A small multi-label image tagger, trained from scratch.
Model: 15.5M parameters, arch swin, norm layernorm, activation relu, depths [4, 8, 4], widths [80, 160, 320].
Training: 14900 steps, batches of 512.
Rows from block 11 of a small multi-label image tagger, named by matrix and row number. Rows with one number within an expert belong to one neuron, the router's apart. Each number is 128 + 32 x the weight over its row's rms, rounded and kept within 0 to 255. All counts start at 0. Numbers have three digits each.
After each expert's rows are labels from the 100 images, of 14848, where the router gives the expert most weight on average: "top examples" is what is common among them; "patch colour" is the nearest of a few named colours to the mean colour under the peak. Only what is clearly more common there than usual is listed. The data: photos of plants, animals and fungi (iNaturalist).
# router: router (model.blocks.11.mlp.router.weight, 16x160), inputs 0-79
# up: expert up (model.blocks.11.mlp.up, 16x160x160), inputs 0-79
# down: expert down (model.blocks.11.mlp.down, 16x160x160, transposed), outputs 0-79

# expert 14
router.14:129115125142103139105141142100159158082129139150198055107075177108133090102168141140126125143125124133085108139138117135098121101142184189202194126146129177072094136113164093172106150130131049114081164131151108142166180160157122097161121053
up.0:088080152153103135116120142115135112122157188122121185098126084094172135068160137116140178129062158125141075101137108129069147123139122097103127138131112114137091118120167142126139150213127114128113132119126185120170086094098129110119150133
down.0:119102140114138128135130102206155153129138159053092136127150171168158065170083090190137081112153144168152178151091145120164077161153104122067088187108138091102151104119108132107146109152121157138120142201080079111132081137115105148124119157
up.1:080159159145151123141132096126134121143133139094108120081121167214042081160068074116133100153157124089141161148090162169158042150130127180145134103078133102151204157194149171104163162101129127087124110140048054133153077145076153118119124178
down.1:133140178094119102127174144067097142144106139115129126135158087119106178093156132152129149120113122117102046127128082090120118113111153142113168099126168116134106134156168118145133176137195147136104145070164140181092167095125206131063131125
up.2:132135139116093143150145134150159098134125150199106116146127090175183142110144090149118174080117202154132104122114113160070067135072122133142105144085165179115097153127177149105157099101118130146149072105124134162117125086127080093087148091
down.2:131161135133125109153140098114120155143112167119107173166093119120058075167165155150091113102081130168124132112117167120144127176117091129101167114177089178071088122163134173091155102136080169133187137175076099076147131134178111056147156139
up.3:131133154188118143140108099095116079108098107135081131113119106146156124056145092148135176108103147122146177152045103129107115114129152114156130128255128122148080148123118112057100138105123117120102098097132173150170131148139071125089119082
down.3:165152081141117138161156131110157080168057154184186108115092199111063104146144139124094112169201107128120081083131173102144065147148112136178138109133115161140101085138069117136136101069100113145156107167108103088109120149148126114124167139
up.4:150123129135083094100140164107137077142082165212138162161123074131165155094178156163151119142097155137107055119126102130061052143078132099151135117144159169105116126144167131151091158190143093193131139147127191130115126069146123076074122112
down.4:106099103175106120138101099182147179093120147138106140114134134086111062199167150181128114105110140132144144126128136094133150166144078118095138121163103113132068205151136136108157085138097129159153159225106111102155149149099101090113146137
up.5:145085138133066116135180161164060152119134112135143091142137172116171155192151131130090107120144125182128119084163140123152184077139143115111191173142128152145065042104050129133112062127083112120148141084146202118133164142192131103168126108
down.5:129167103102141156102117090130121132110147165124136138142144084124126139129103074089242116165126094121075119144164146140116155155109146132167068087158131082139141148087141120168151155131089138102129105166144130121158087173062117135160152087
up.6:055137114069099082089057119134179127129159150135174151159147123119130157097164116144181155115137146126123093107171125117120090133150122147145111120099077110095131167104153125150157174182109133140095148135148119149153080080057093067087152135
down.6:144117118160140167169094145162146131170091124073146133096156189109130061146117146154054111073111125143195170102069097142182118111159098094053160199142135120128136046131127130065168078148114184139136142161162125152134087169144089157141110174
up.7:129090123115130057103166172141143068125094200187165166147105118106123137084152161135155135120102120128117036110162120110148105133140111125111137110158135137103121078156145110138159148185119121149144140148171161118113124061157173160091116141
down.7:155091141117118143124152142141136139108185116126116132133101132117132086151152131144123142181070162170154136091094129137151193157140088104092154149092094073077129133146137142111192155126155136136120232196166100079120079166163098096138171155
up.8:097113107124084082095129149175098167119143094122109139097149158103182131168164173100105140091082153161120114100176162149099163126185123101114111178148091145152126091073128083117148109131172117096092178081131175142117132153157120083200210114
down.8:116154143089148145111122047157134140120158167107082090164195149139204147106074094130203100151146127167097183164145118108138143104109107150090105088130103112161173127053112188134118079126083130099164131147094110101139085192122101188161122123
up.9:096080137182129080126098158115111112118120146107109191101130102080203138165141167113137157109061156129114107114183101100072175140163126102124131160134103115134119125044175099124179119136142134138094129077113192121152081122100115141129149157
down.9:140127130108145155108148047167106136137149173111061141148207137116182142139096119178177087108103157140165156158111130099126104154118105111055113155123149099152165141098148153106145102145102150144115144203080064128113055171089121157135145131
top examples: class Insecta; phylum Arthropoda; order Lepidoptera
patch colour: brown; black

# expert 2
router.2:130138108075212180063092101175139121153165146179098119139119094168147119089127110089144165140182148127083093126161052153141065144109106127074078127074096086149155086139149141152184115098092154108137125140127102159146110154121138080107153122
up.0:129186163138145074162147143167169144121052116114154185139162120116152122108157132138075035148150164092133131092122123107151094194096074148103136157146109171164108119139104162146155091133116147085172143128093080132138110147217141145112147153
down.0:137152132116102137084133080145144161086100092106061108135122134134112129183106095164132125108119188141150161179132127070122147101107119142057151099161146119174113182106182101069170081119164126146097080099103081127119181145131147189110114087
up.1:170144102105094124088110111164083137176187126167163137116155154114094123147095089151087120115154108091170091154110114142119111134156140106118117132146147115106141111149106056137124140103082115132125100155172037160097126220116064121185129173
down.1:124175123139083161107102100125174133099171138131142118111095136125171045107091104134116104097115153080154185118111139151173144116131135153112115209078134135146204127164139114098154135159099140119155130170072155117117199102147063121119118121
up.2:101158173115224175129099082085084150194100149060119155142124100116081147103143153110180151111067096115117100160155111145117147172158130144129144111100099058124123083114146172118137150110057168148142075116140088136113136119130086157169098240
down.2:133101105083146093079091147177074127172185127155084098167140107141201142131097078099124132131065158155154073098081091148040126147108128135097089161104166174118102111173123127099148140141148116102127084118132141157117140129193129147089115101
up.3:169015116118160186116103125107124159137138145141147135096110135152122102111109126125113137066117126122092124171150114158130128124131179158133118128084136133140177077124143134173083117176141129113094117117171182089080149090112109084185072099
down.3:124088139171143124199075078129147149150151179105157116122128148158138163091139141088130140091108095137144095102120076150121109145147152149184162135096116162106090101130114174096068105153118130164151099075144117125157130118144062139109109152
up.4:107102135173076098120099114063068112152182126156124127118122095150091164136152103084146167102078109103173101103151147102106155174133177111114139137165132113115165119135106118076094196125153069113106174109116190109119181079155120067087044131
down.4:121143098107151124143072126063085071200113118181133107161174134033163174091133200089146135133103133096119041110201135074123136145105054084109128147144113204148146107097098111114090143147125157116157091122117135127089078140144089138131174114
up.5:085142152084184145113092088160179113045115047167143118142123130137200128090093116092152137129131144139138179066125117156128115122082112177112109091102114112158124134102177131135166090115117160139169108080073093185148139132150190229088129121
down.5:084074146123124109142161129127125155129088068060090107143115151177120143165183087146103182114138127110068196122149155159129157119167164102155105157132136109159062122125120159159155125102161074133143149143147108139177102112103169133117097198
up.6:159067212133115101114119158118119135161184096111122180131097183162146098090119106089058143082117110158143160137157096166143142112108204100178171188114123131128110092117128121131114121114154113114126164139105095051074173121144123118157101087
down.6:186106062150175105184115156111159111153089111158124194070082161111124137111121176147136109160111126113164090153118116122097089137138117108191141158131092121144127118161093118130113147139108167131151124141075167144089090103148080102135155140
up.7:126135086106152140067116161139109144118132150092131165130147135111145054098098097120105138073093111164128127183099116130115149150162112151129099123148176123126090124097191085128183093127074122107127093147166124101071125189144098139202096122
down.7:137147157102168140072130153176213134087100138167148127074131145142112081130100070122083126146162140146076128123096090149142119090188144138116144144104141119087112095180106117132164148163080147089090127159117133137110173179124076110138109127
up.8:136149091152156124106123147160095158150155131086131181105138183152098044137065121160089134125120110164172130117118137095117135134189107184125096117187145131150138094113127058098172111143138131114103128157098099085145092211135090144202133121
down.8:134127109080101151143113163168167122110087117161157143133111129144117068111097094121139136097179136125117115084105108133137167101167121150150079120146115157177136112158119106127135127089110117101162106180110133114096193090133096126142128183
up.9:190154161159175170121100149162146067170110141107186165049182168144096142148101085094023093107167099083111123157132099179138159082131147099143110162098141087116162064143083109114150102136105127139143122106184116113082153133126116138197113099
down.9:154118082090114145154094064210181135113187110149158158086109122175137093144121120171111087129143084173136168141140144168110106151069119152125142184134109142117154133075150128144152164167115123124139144155172082148126148140116064156095094151
top examples: phylum Chordata; class Aves; order Accipitriformes; family: Accipitridae
patch colour: pink

# expert 11
router.11:132173135133188127140152135133088107128086074084058168174128065131174138141096115129159101109064133144120137154077171108093155150126064178131107114170108145155165147106169109128134152167170127088148079091099186167111101124117114183183149138
up.0:200023139164102084136114202145120121123145145125148132126100132122157103129092089098105152115163102100115122101157096108136140138163183158159113208145119148168108106100101089138158142115130136118100132121108147136140122125136122117075142149
down.0:121182132134136095148105195076132103111126126096156097154085158112168156107131140067124110159144149115098165174103114121114167122043150126125124122119140109125146057139147191115140133095128128128091154074177166163139142118226158099095087134
up.1:165076116145098093158141204131155094115057110135139096139095133080106077093134168144154154153131105149154122157100130080092102074074153141165178092183146084180103131168135141196172107128132114075119100104137145131138136191140142130063086112
down.1:089171190054131117127110085101128130115118099092145183206159122129165114114117137146183029134118135114134161171123161152152142104091055152106139121138113120084181152163130092124087126149139136192154112110148098152126141104108117168144106180
up.2:116170140132127126081117102140079076103208102160100151103176101146097117147127133118138182153101137127166095140149182161027156161057136118107076109104136119155130140097155138092159180155097139068100103100119119092124104109115121154153129030
down.2:118115137139142142176161125160186151113079079150164137055130165136129096165170167147083101134189101130140062072147074126144119144130126139074171112120082128192111148081102111159125043072159125087129126116113094114143140139107164147133125111
up.3:115108079122177090135151201077132124135105139107128081122106132116129122114139128099095112134139099136144109120117090134136103119147154124172142110149179139143116111150090176149152113107143174122052147105167177161181083181141141126116118110
down.3:113129157085153127080119162050102154120138126150116147087129143102159142140147125104135080140099145143149067146129154152139159126091136088097126151112139114101072127156139151133070085104152238177130082113111094151120118100137166105160131143
up.4:162122102133169101149164148116082107121150155156106143169075122093095175184124119072127144112118158098105146118144087094084086164121172127122065196143189120139123107121144129148158157119101116132080134109100129113136110141159149102064141093
down.4:151110115153108144139179212075158073137109130155197105054139165066125139099117167091062141172202130064171079143147180131139109103092127078127168133101123125150126078167073175150124118124209150148096134106144193070119092136176143109123175075
up.5:107143125082121163108122133116131169087094127108143126125113139149120150131102121093114067104110130123114127146150161156068177130120132189151177140126152160195173138125130145181146137151151115164108110101093160125050200131185106111124095177
down.5:171085100193079136182114098153138146132169104129112091132069160117085092206162165118129126102115076144168171081113112148111176093112170153113090203125077156081143105120095123051143114138121154148139158131087088082156119092160137110057155114
up.6:118104108107181074046123148076142151100100122112133120134073136109127137100120105114141073112140116141092113189144133160126094139171149178157151096131143152174117098148100159181168144085157135120104100119139148176122147146130141146148151138
down.6:123106130149108135124138113071090149141177127135082139086152136098139084150123119104120091118130102113159179122090145124135131150100135078069070193103108131115130142134104150098078155117161189173158109158049086123153092137136086159155172155
up.7:122111142043149144170176097173159133101113119105155100133165120141127149134121120177138074208191133131069085097089143138106148100115088155086189139118076130149143119134078185151201061134147097171134130068140141086194121126155126118120111157
down.7:111104092149053125123104097160125136182190152185127124133089117136143098129141129132107137122077128121201160120194142110114114146180144154119111134080147123132114166116186100117143172116198149120168161146115121164159117106116122108116138071
up.8:112068109139138141123162168162124106094134105201103130130185110116192078132115177143157166060106127081092165146133141162153140090192113100093189142129087160138122129065124119109116125187096120112089150164158148150157108144108096144136113139
down.8:098139148145150120085128173130146121105178132142150133175162118098120152153081097122090107096164169138115117136172136156183160058149092134050172148153102171092080107163125169113148073120074170140102122092140128152196131112102180090099107155
up.9:148080110104136129135142168191168104111086124118125120112208129128164059113122158165156141188129142133051129154058131107129145083094126156139134111110138124158123122161099167157155062172113099100163191109127146098091076155140111176125098104
down.9:089157177105078085146133087134133126138200134142115150136135142176118107146152059116140098113101149154207159128113040156093110178124097165095129092127103089132128170109132106112171171107095108139146146153144104157169147108126122111087125140
top examples: phylum Arthropoda; class Insecta; order Coleoptera
patch colour: pink

# expert 9
router.9:097123148107095173154118120115091116105164101098126140081171116089174183186142100095099170055148091132178154087182130095116187109100155077134103180094079099124125118058111166095095106098079122153134123100159139099168117082130105147152147121
up.0:114132130146127096127034174114195142134109054104175056095105156111138126132161116096079135102170089080092126107135152123150113112127150130148143134093162129200121084098094119108099154128177157138095119127103128111136173119118162145077081139
down.0:140196115149102122131113072097118148112140134069130158154075121093147122148129144179142136140103128164146160104136143071141143161124107151148074146222099134029128155138153112089097179141107039085112202169121112116159116147146117117131128146
up.1:178113181134145142144099170099164150092127043090158114161078071135139131143100117076126137149163121160086160109132091122176149139086128140134139119068098133126088100088140119133091167118118146144161051099098108093127133139193104159066108182
down.1:220121124137103166160166113101128160135113118116125173109094138108096097131174160166102101117087125164177084087083140078153114196055102168131139158144097141098147166166143146158115111162157149148187174155041059104083138161153125116140176113
up.2:186130098072182174162096159208140176113143144141149091118048077117134156153123123160132095183135124117130157083114109189130139114085187118138134115031148078125105147097146145157168135099109153152152116135138087131122177094164120144131131121
down.2:193163180084073156097149091128122159138162148068129157114085098170140119102154082133048123116084116167192120087116140202126100142102163150164113189123135109097118140118169149163144133123061124120185125148084118116109137154121148084153155152
up.3:052127130135108105086121101098099164183120188099082138102189141110127165165118119091115159111106125136153084113090125123090137137213189147194103114156124128133133128150090129121127139105144165161126117084101125184152108132113115106173177088
down.3:086172087097128097131182127094129127085112129131172091138138112170148127117087146183153095158157077068089121151155166115188139094123132154105129095166166100147141101155090092129096129132138076080108115141196212087132140141186095097177070102
up.4:125102103113129149124123063099130120108139112135101095168066123088174126125155147122185099122121145138156147127127127150216120126110134154138147168152170126147113141129140133094117024116046165158146143097094117167164145109079122107101148049
down.4:116151149108100113108066128158124066152126083138125084122146126125139166128104134138111130087165141162146184067163147134135131107137095118111096117160137118107165142056189115053101117083162073094124147081120109129140114122096167195131103116
up.5:114130106146086132147108087120081065207160148163104129180144124141071191121123139119188145123143091131171104125148120112111104168099158119172180121163118087087134149148126109155098156160032091118177128130132135137100142086119096059150102110
down.5:086144134115118101188083143128152073159120149098140055173163164083137152077134160075135140112111112122107083082071114166159153078107121102110049156125098134180153064091111125053136086128103177130174125123168137127161094142145115147108150126
up.6:126117061154179160126094160140118116178147187137135117117113145112125132112172105132196140153098135171140119179087128124099106142126159133173179088101158078104102183132107128177143112116094165141142111110170155227126119154067095080101148093
down.6:155169172069122142119067118108137089115168102093132121109131095126165190087127127097090155051118119108180154118163106151116154099099147097180080187117154124101150091081181170080092124169104137132091130082169119112119142086147115144118099187
up.7:098112131083078138086120101091081102115122168148024156156126143119181116163192109111131141076144180123124140132129119111147117137165083117100121205145095129147120109179098146104131050091104117110150124092150139137159094123137100136123210094
down.7:093147112108151109128140143161133090160088107145108103143189117169142138147080165173164139135132167123107146158130149121140093127099091082108124075111160135194167117124162139104123116115175136085067152130168123142081070117114178151154102106
up.8:107160124137133141104145090130165157120092124107139106099139113055158124165143110130125090115134100092129108137139154103138136104116165120111081183158195144151142134129141125127129112117142136132072113114110109144127129096071176138105130074
down.8:080181099149114073127085134094122118126167144111130149170127129111177120132189183123150090147152132113093164149195149125112144121166098142134142127129087124046157178083137152083129136113098067089112171147161201092149123100107110099184108124
up.9:136056107113110145104147122134112168114137144105118097147134097119147139153147133206164112143137099126158115131146121081165109161127174135165159148119171088078109161130094116127136068162044138167114152126129133164153187076090068093119110129
down.9:092182150105105100133102095147173092121133109121163075123202140175127130131099118139084097106211091134097185117122168181142182065083116145134112112139103141129171144112144200098105104095158139125153129118162132111147137140099140146127064194
top examples: class Aves; order Anseriformes; family: Anatidae
patch colour: grey

# expert 10
router.10:137095104098120173104115094128130098131121125155106107100152134091116182172126159100113162105089136064123093124121134089098148145148171101095119147121172149162110095130062146117110161196158120167116161153088148090058096137167134095086180117
up.0:127107135073099126095158100124112137158120133091109169118094092147124165100142122180085166114121155143132096147093133136097086141172104138135196133176146060090107128145187076168100099139107092124107111120224107119097116151145108139167129104
down.0:186136145115183102175105133103146138141157163147133195099153144055093132138143133085104112111076114094176076130145118100024182192083131154126156161144092154119093118115087125126091167157133167196141081132076074080107156116160085146131157163
up.1:128112118147105129114134110142087162081126175146128163160122126078120131133169135164123096137124109127105138110119226110102206093136127173093121137227118129168098136112104085109143171095144173132135155141124151085112160125174133115137147148
down.1:113154159121146157122110123120108157113163172140140113109164097126090140089143114189132134120088154106147107172165149114089138108090170124074123130123187089136091155072176116149130111116146180146085086106154103128137159113067115115180085055
up.2:161189183192153103155124163071150127141158138138131098104160136143094136127167128035125148121172133099115170164111082121141090107090145092141136080104117143128117155094088143153082157093143179135100115065086104115125147110114155075104172120
down.2:172150078144143142092098105143084138120126092138050136134118084104146133175099133161107148137113160134157187158133143088087129123101098118147149151119106153121197158166171214070144091153135123124109145119127095133095069137105115155140157149
up.3:080184110097124142131105074148159094138152187163110139140147128151203143072136158099129151116086156102093126142152110158089123163162146196127164130098122166116156106116111171110122144160101092122118135115111090084142157112165087094143105114
down.3:092173081091121154143085115179141121166103110110152136137115145181162088102134127145117101174175087155103126152108143164189086162116123135165106157106117092152140156125079127194160088098053136053206113153134159171157071138138098134179105134
up.4:136125171152144108164156119079141114114108142115141122169162085157128109059180150078147086172147106133111157116085145119211129123136124153113127132085130160151131165071076158135112115154108187136189106089042114127160124053110130089138108155
down.4:122156055085117162081115106135103144169178071143099117087153113101136129167143136135126134118089140160156172167165151115071148137104127115141151121087123105133172192077161196148152147168073165178132167147128121149078096146103100104151137132
up.5:090095134124139118084115151137091148170133126170124192144150063101099173171116098122117142083112138097129106131126118123113134108201077126080084138089134068156080094223116073132157121185124161136121135133159162106106130102130057108154151142
down.5:116164143097133069105175098125121110115103140138164148153213137142145122172141118117194087152103142042109121158135198122068113122140097170110183082089154166142108123130103160118100142162182113159055095132129071156093106116107143088157109191
up.6:201113176186132138134101106150087134117084159126122135125143131122186122163137124115052128153138082130128151068163167112097239131127155142117146161162091203126135101090118156071091157065140159132116122096102125108112132119178144130134153170
down.6:099115119077123194110113118124086148105120143170106158116116134127166080087143122185108085112094193099110165141165156127140121126144110123054125183131172095161103133132190104125117076131101137092137108179146132083120177093127096148181081062
up.7:129105140153138124147087165088155141098161106139150066143152143165081109102143109089236115144148157121108174175113122129193147104104092091097095135056129144128128164136105147121147122153133156103121121150097134178135154036080127095117080146
down.7:147140039136100157095049109135101161144193086171133100132118086072102120222143104115113119093103064156155134113190121098092185172080103148100151124140105131095192165073118130113155168130134129165111142157094130155148140200080083127113115141
up.8:080162107111150113071123094122075107147152133191105162160146054087161218147105122107123153123105131089143094149150151135088103131182104127089115115071131139149139102181106127116112133155135155104099086118134135129125097105109057097174163149
down.8:076142079096115124114172117147088118132067109120133124147198180142173113153112148164198086194140186081062133159114207093133134111138117160127143109106168124186090122175066150174131086126191120103098119143154127145089086132147128129172118107
up.9:116159133131091115152081139103122137119150130174128072160165139169125112091117129100214107135161170122085203137128145099177162081125096117085111116060136133160153174120096126140156115111143169097152118154079116145113140063126131085149091144
down.9:136143038094090132114080085137096152173173060177119111127126084046131133205183133121110126123112093112151137111197128115087157161129114123121153161122106132139162162091105169134153158104129110139128153188122134153138094174108085135159149164
top examples: phylum Chordata; class Aves
patch colour: pink

# expert 4
router.4:124139159159134078111092152130134194126106145053106124175142120188152121098112115172133184154104138160125111158121141116135149087099161148229086124120161135137099169176097140147127148167116194101137139115076149118092155123117132113140112149
up.0:149065098113133113051100128143125148091093105115085091122103188107155119191170190142110122109121156146131138142119131134089100118076111065128160168150142147093088141120150100103124106132072170142087134106133074098118150156135132160067127184
down.0:170120065114119147136093176107094120152156094091144128115092073106135133087127127159160145122144132145105142137155176090081151172085111110187157094116137166078147128133122161190074177113138115124143164151155118184082107158134098145154105145
up.1:173151123105175159056070129111088135069139118114088117024129155160141136171109122112081152143072114114164112108148126169075171159076141095168112143153137097127097140067172166106119111101123146130083150059128111108111108161125141161143149124
down.1:170101132153126118187167134145092118114132135078139133122117108088067095129101139096138115109108097160161147122100168064067176132062140111167096144183156158115164134029146144124101148138096156133105134136094134154094112109188155082110090198
up.2:127159087138155071160117125170039137137123131141097142194179089128120149138125120117160130148095100160107141075113133075144107150145123148078138175168134152178102089134104150114097085160118129076143116138121144106110075113149109116162079129
down.2:086167112136146061121111142127089131142147114134075123161171135153149096189139137139134130161123197090090162142130115128145146100103116165083061079104097140138135146156065130118163142099149125058147192116115131106154116125114185112150155088
up.3:097163135166088128129094135107118146097153165117108085112138118149148130118137128049173137109115099094167149149122116150110146153098150111170132143155165126154141169088158164158089147065121142131071102099096048166158126086078167114017098203
down.3:133104111135162126099102157168120168133118130110121178150135144081122074178112171161125165112086175126122105199124117002112173161092124130173115154131101181121123131086124113143120100131098094119175169137117075114069112137169131123157092161
up.4:092165087130135142092207060105138076097083108142065096143151111085164117153139145153152105135131175152086126180103141135144141118119112119121134136126147140168196120168166199109115089115090105115115133111190103149106093168155102171135129130
down.4:142098139101117139112138119126105145131233104097080128102073087139115127131138107136171140087092147127233172185116126171128098146066147100133036124095131103129131188095186161125152127134134142137160135102113114107160141080091155089122160109
up.5:061136102084101137105078118147094082136178188097107194119180157170108188140124072129124155109145141124159112182112160109090197119130110134132097132174102106146101177145121173119142099153101114151124127074206157151143075125110129104100122110
down.5:130092122182190067112112152058098150102103123090155120105183159109125127183097163151171067180123079142079095100154135076166154156130123171117147114125099124095133099101063097128112096166106188155122091119072118146175088183145073156121161109
up.6:180117130069114114109205166126154139115175156148138141116084064148123122106146096156133154179160159155143137138122139159157065132115140105125129121116153109079102127099112136167145179082102073073106159177142125134160096142120100107138143112
down.6:175161152143124141104132088114129131141147111147080124076124068155096141147108057131098133113111134133147141114074113204094147125106158120094123138173166098137095165197147195132140160120200135174128130149110103142170138167062154105063151127
up.7:128126154176114093137165156097081121098139099127105129111121106156083136196157124058157133138094105125178174105082138129145157178143118141126132104147151080183097195116084142139131123109131154120129171075094152111180153130107156111111166116
down.7:113166148132141074118117155141151150111102149144192135157167185111115088123122142105108093202146138128077081119114146086161107132092117188156153120135110141077133156175079103205140162137124163116124150140076133082093137145157120084147153126
up.8:022134067103141116179100117148129110190129164090142158126132183157142202109125147159123140097128144165149166117146181182098146106084121082128076106149142162129136118124100165089094162131117132147162098141130169169114105143116117091144168087
down.8:149095197140131144156133108116141147099098068090168183076125097184155085133138121178110061156194042099116093103108148155189127115153123144104126183104074115120155077165095095110133061137141179153154090101104109138142112094108112169162147148
up.9:098173075135168160093134069155127104063092101141089109108158127092162124152118141135117090142109162129106112157111112134132173112161100122126145128137129116134197132141177168120111099126160105089129166112189124161099094157121094191181141110
down.9:158100130141122152130135108120076150148226133084086131128086095133105140146123099106177152085075088172237134160116083112129113145078176129137059104144117105136137150059171153102159137127062143140138127118095122134157148098111135072107136140
top examples: order Lepidoptera
patch colour: brown

# expert 1
router.1:118084157118073153127182053082120080176154169153128165111159167120088141131141159059117185058090118079141140147152093173095094155154131136095152157080142112143150143128149087140147124164142100133138116134159139067120087105122135178144106090
up.0:144113127116169143138121161141124161105091120065142115082097164108149134149158198116037139129123111085161125120167148202117102126092116076118162145100112181121111143023167151129139118102100128182099109110156144142137165136126186114140175083
down.0:123085105170122129102091141138092154097163194120100159083094146191106076131125068117138123101139112152133177180145164173124102139154088158102107100178112126128061187107120130126136154147109114097153131140119187109198150161058133109151162109
up.1:130082129158099104142075167092132157103164110119136104110079113145152131174101098094053105137157091130163115082173158173164144072096104091078125123107195135167070099085078078130115080095138192109115123119131158133188164125115147127085084094
down.1:135096165187109129105092123128130136137138144156110129139082107148104102124149127136046192140133124137170077148152121097170143139169090091123106150135048132136092170122144116077164129083173143092185119115107199115194140113154088107127145098
up.2:123111147166081156149108023091128141125130165120138102135138193129092163137081090141154138124136073127130152101150085155125131167143139197110158128155113112135139142183141084125138086123167110134161079197135112116123107116118101186115105129
down.2:146093197086147123137161095119117108134147095142108178179137117144145173115136121162151138153077203084128161148102108124087113150100170115103140197107121085137138125144153139135108148162176100178135126130112108120068140078221074151134086131
up.3:156132153132103119095155111104195094056130097101120086102077145094051180226112118195094142134179102224139109143152140097136153125116146130164115161131127147042192127143165147088129142096105120118097160124144063081132182095159154168118123145
down.3:125083199100129126123159132094167059108144128128138139150122092188131185095061122080147137118143115140149149136110093190190097108094195114193133073099125122112128105148109188143081109151145144173126111073106109102153129102141139089084086182
up.4:126072088096157120104143187148123101142068119221107173149117180110156087087150162095143111120118187102072147177149124056159088112182126138104125141096113082170118065129119120118187121166136114147176148139071144085090140145171122119139138112
down.4:140120056104143132187158161168154102137086159063116132141112125077139145110112151129164099135172095141103114109088145127098132104126143175146120100179163145100190119109135070127141108121107131127077143104144114118100078146056141132132139066
up.5:072151139161078148138120068139107170128092128147128146112139149154090101122121087166116134123106082127137162115126105143098122123119159225138149118153118073173145160170159113102214115092160081147176067149121167076118131066173119124126107089
down.5:141081153080127164117170159094114068122129122111086148162102091150166183154168098114172169122128167136084138125104104107118150167116156074134117166075107099120139077127112157126136134163131069177123152090158137145120052118151118202068102140
up.6:107147176156155111156078162087134082162127134122050099153082065143116187110115067104125162130132157152155095156082087161079157091074119097124147123103132136130087142196122186121140102099126159140165069075172180143149096097162108113100128107
down.6:112155140102136085090042108139162145170137054151067123141132098140107146175139141100126183066107192132130113126162122123119199124152128110163107175139084127152088098112142123073174155093137146100138128079163100167197087145100114135080165080
up.7:100148102094121125078146079114149107121114104179124158150159122101135143147154149094156165117146142116114077109155146094104125142176131095137107191183086188173130074102104107105092163127091099119105175128117125081082117125123080117186175151
down.7:093141148147104136130156160120131111108149159111115099100157190145124086116122124095102096110166154116147191163088163149113123074111124121104146061106168142135160152095137156097095122109142149135109153116179134102090167080140176102154144131
up.8:164127177155096135152160037098140140103131163092149151107115145132088181143111121158150154106114062159127191103124119131119120178146174162145123170172140122126148122107161084106139146139140067151159160140090109082151130107106113172115098135
down.8:137096183104173126122161166115108108124137112118120151085143114127161135115141112118146118161072135026115150158066112101119090179110172093118126135056121071145130119164146146135103173203193124148140129134111076106051124093240115155132100162
up.9:137095058112150086126158128116104105152094123164061153167085166104094092112123168100131092106112192110078099157106124072192129100190119132109117162145144088167141063165125111131143114154126131136186127147057134119115148158154102101150133113
down.9:150169110192139074200127114158157138138066146092112101179149137052085151153108150124173111125141103141118106067096121119071145079127132173099125155192144175107149105119121084090174096114080156127064107093113089159130099139091131153107143078
top examples: class Aves; phylum Chordata; order Charadriiformes; family: Laridae
patch colour: grey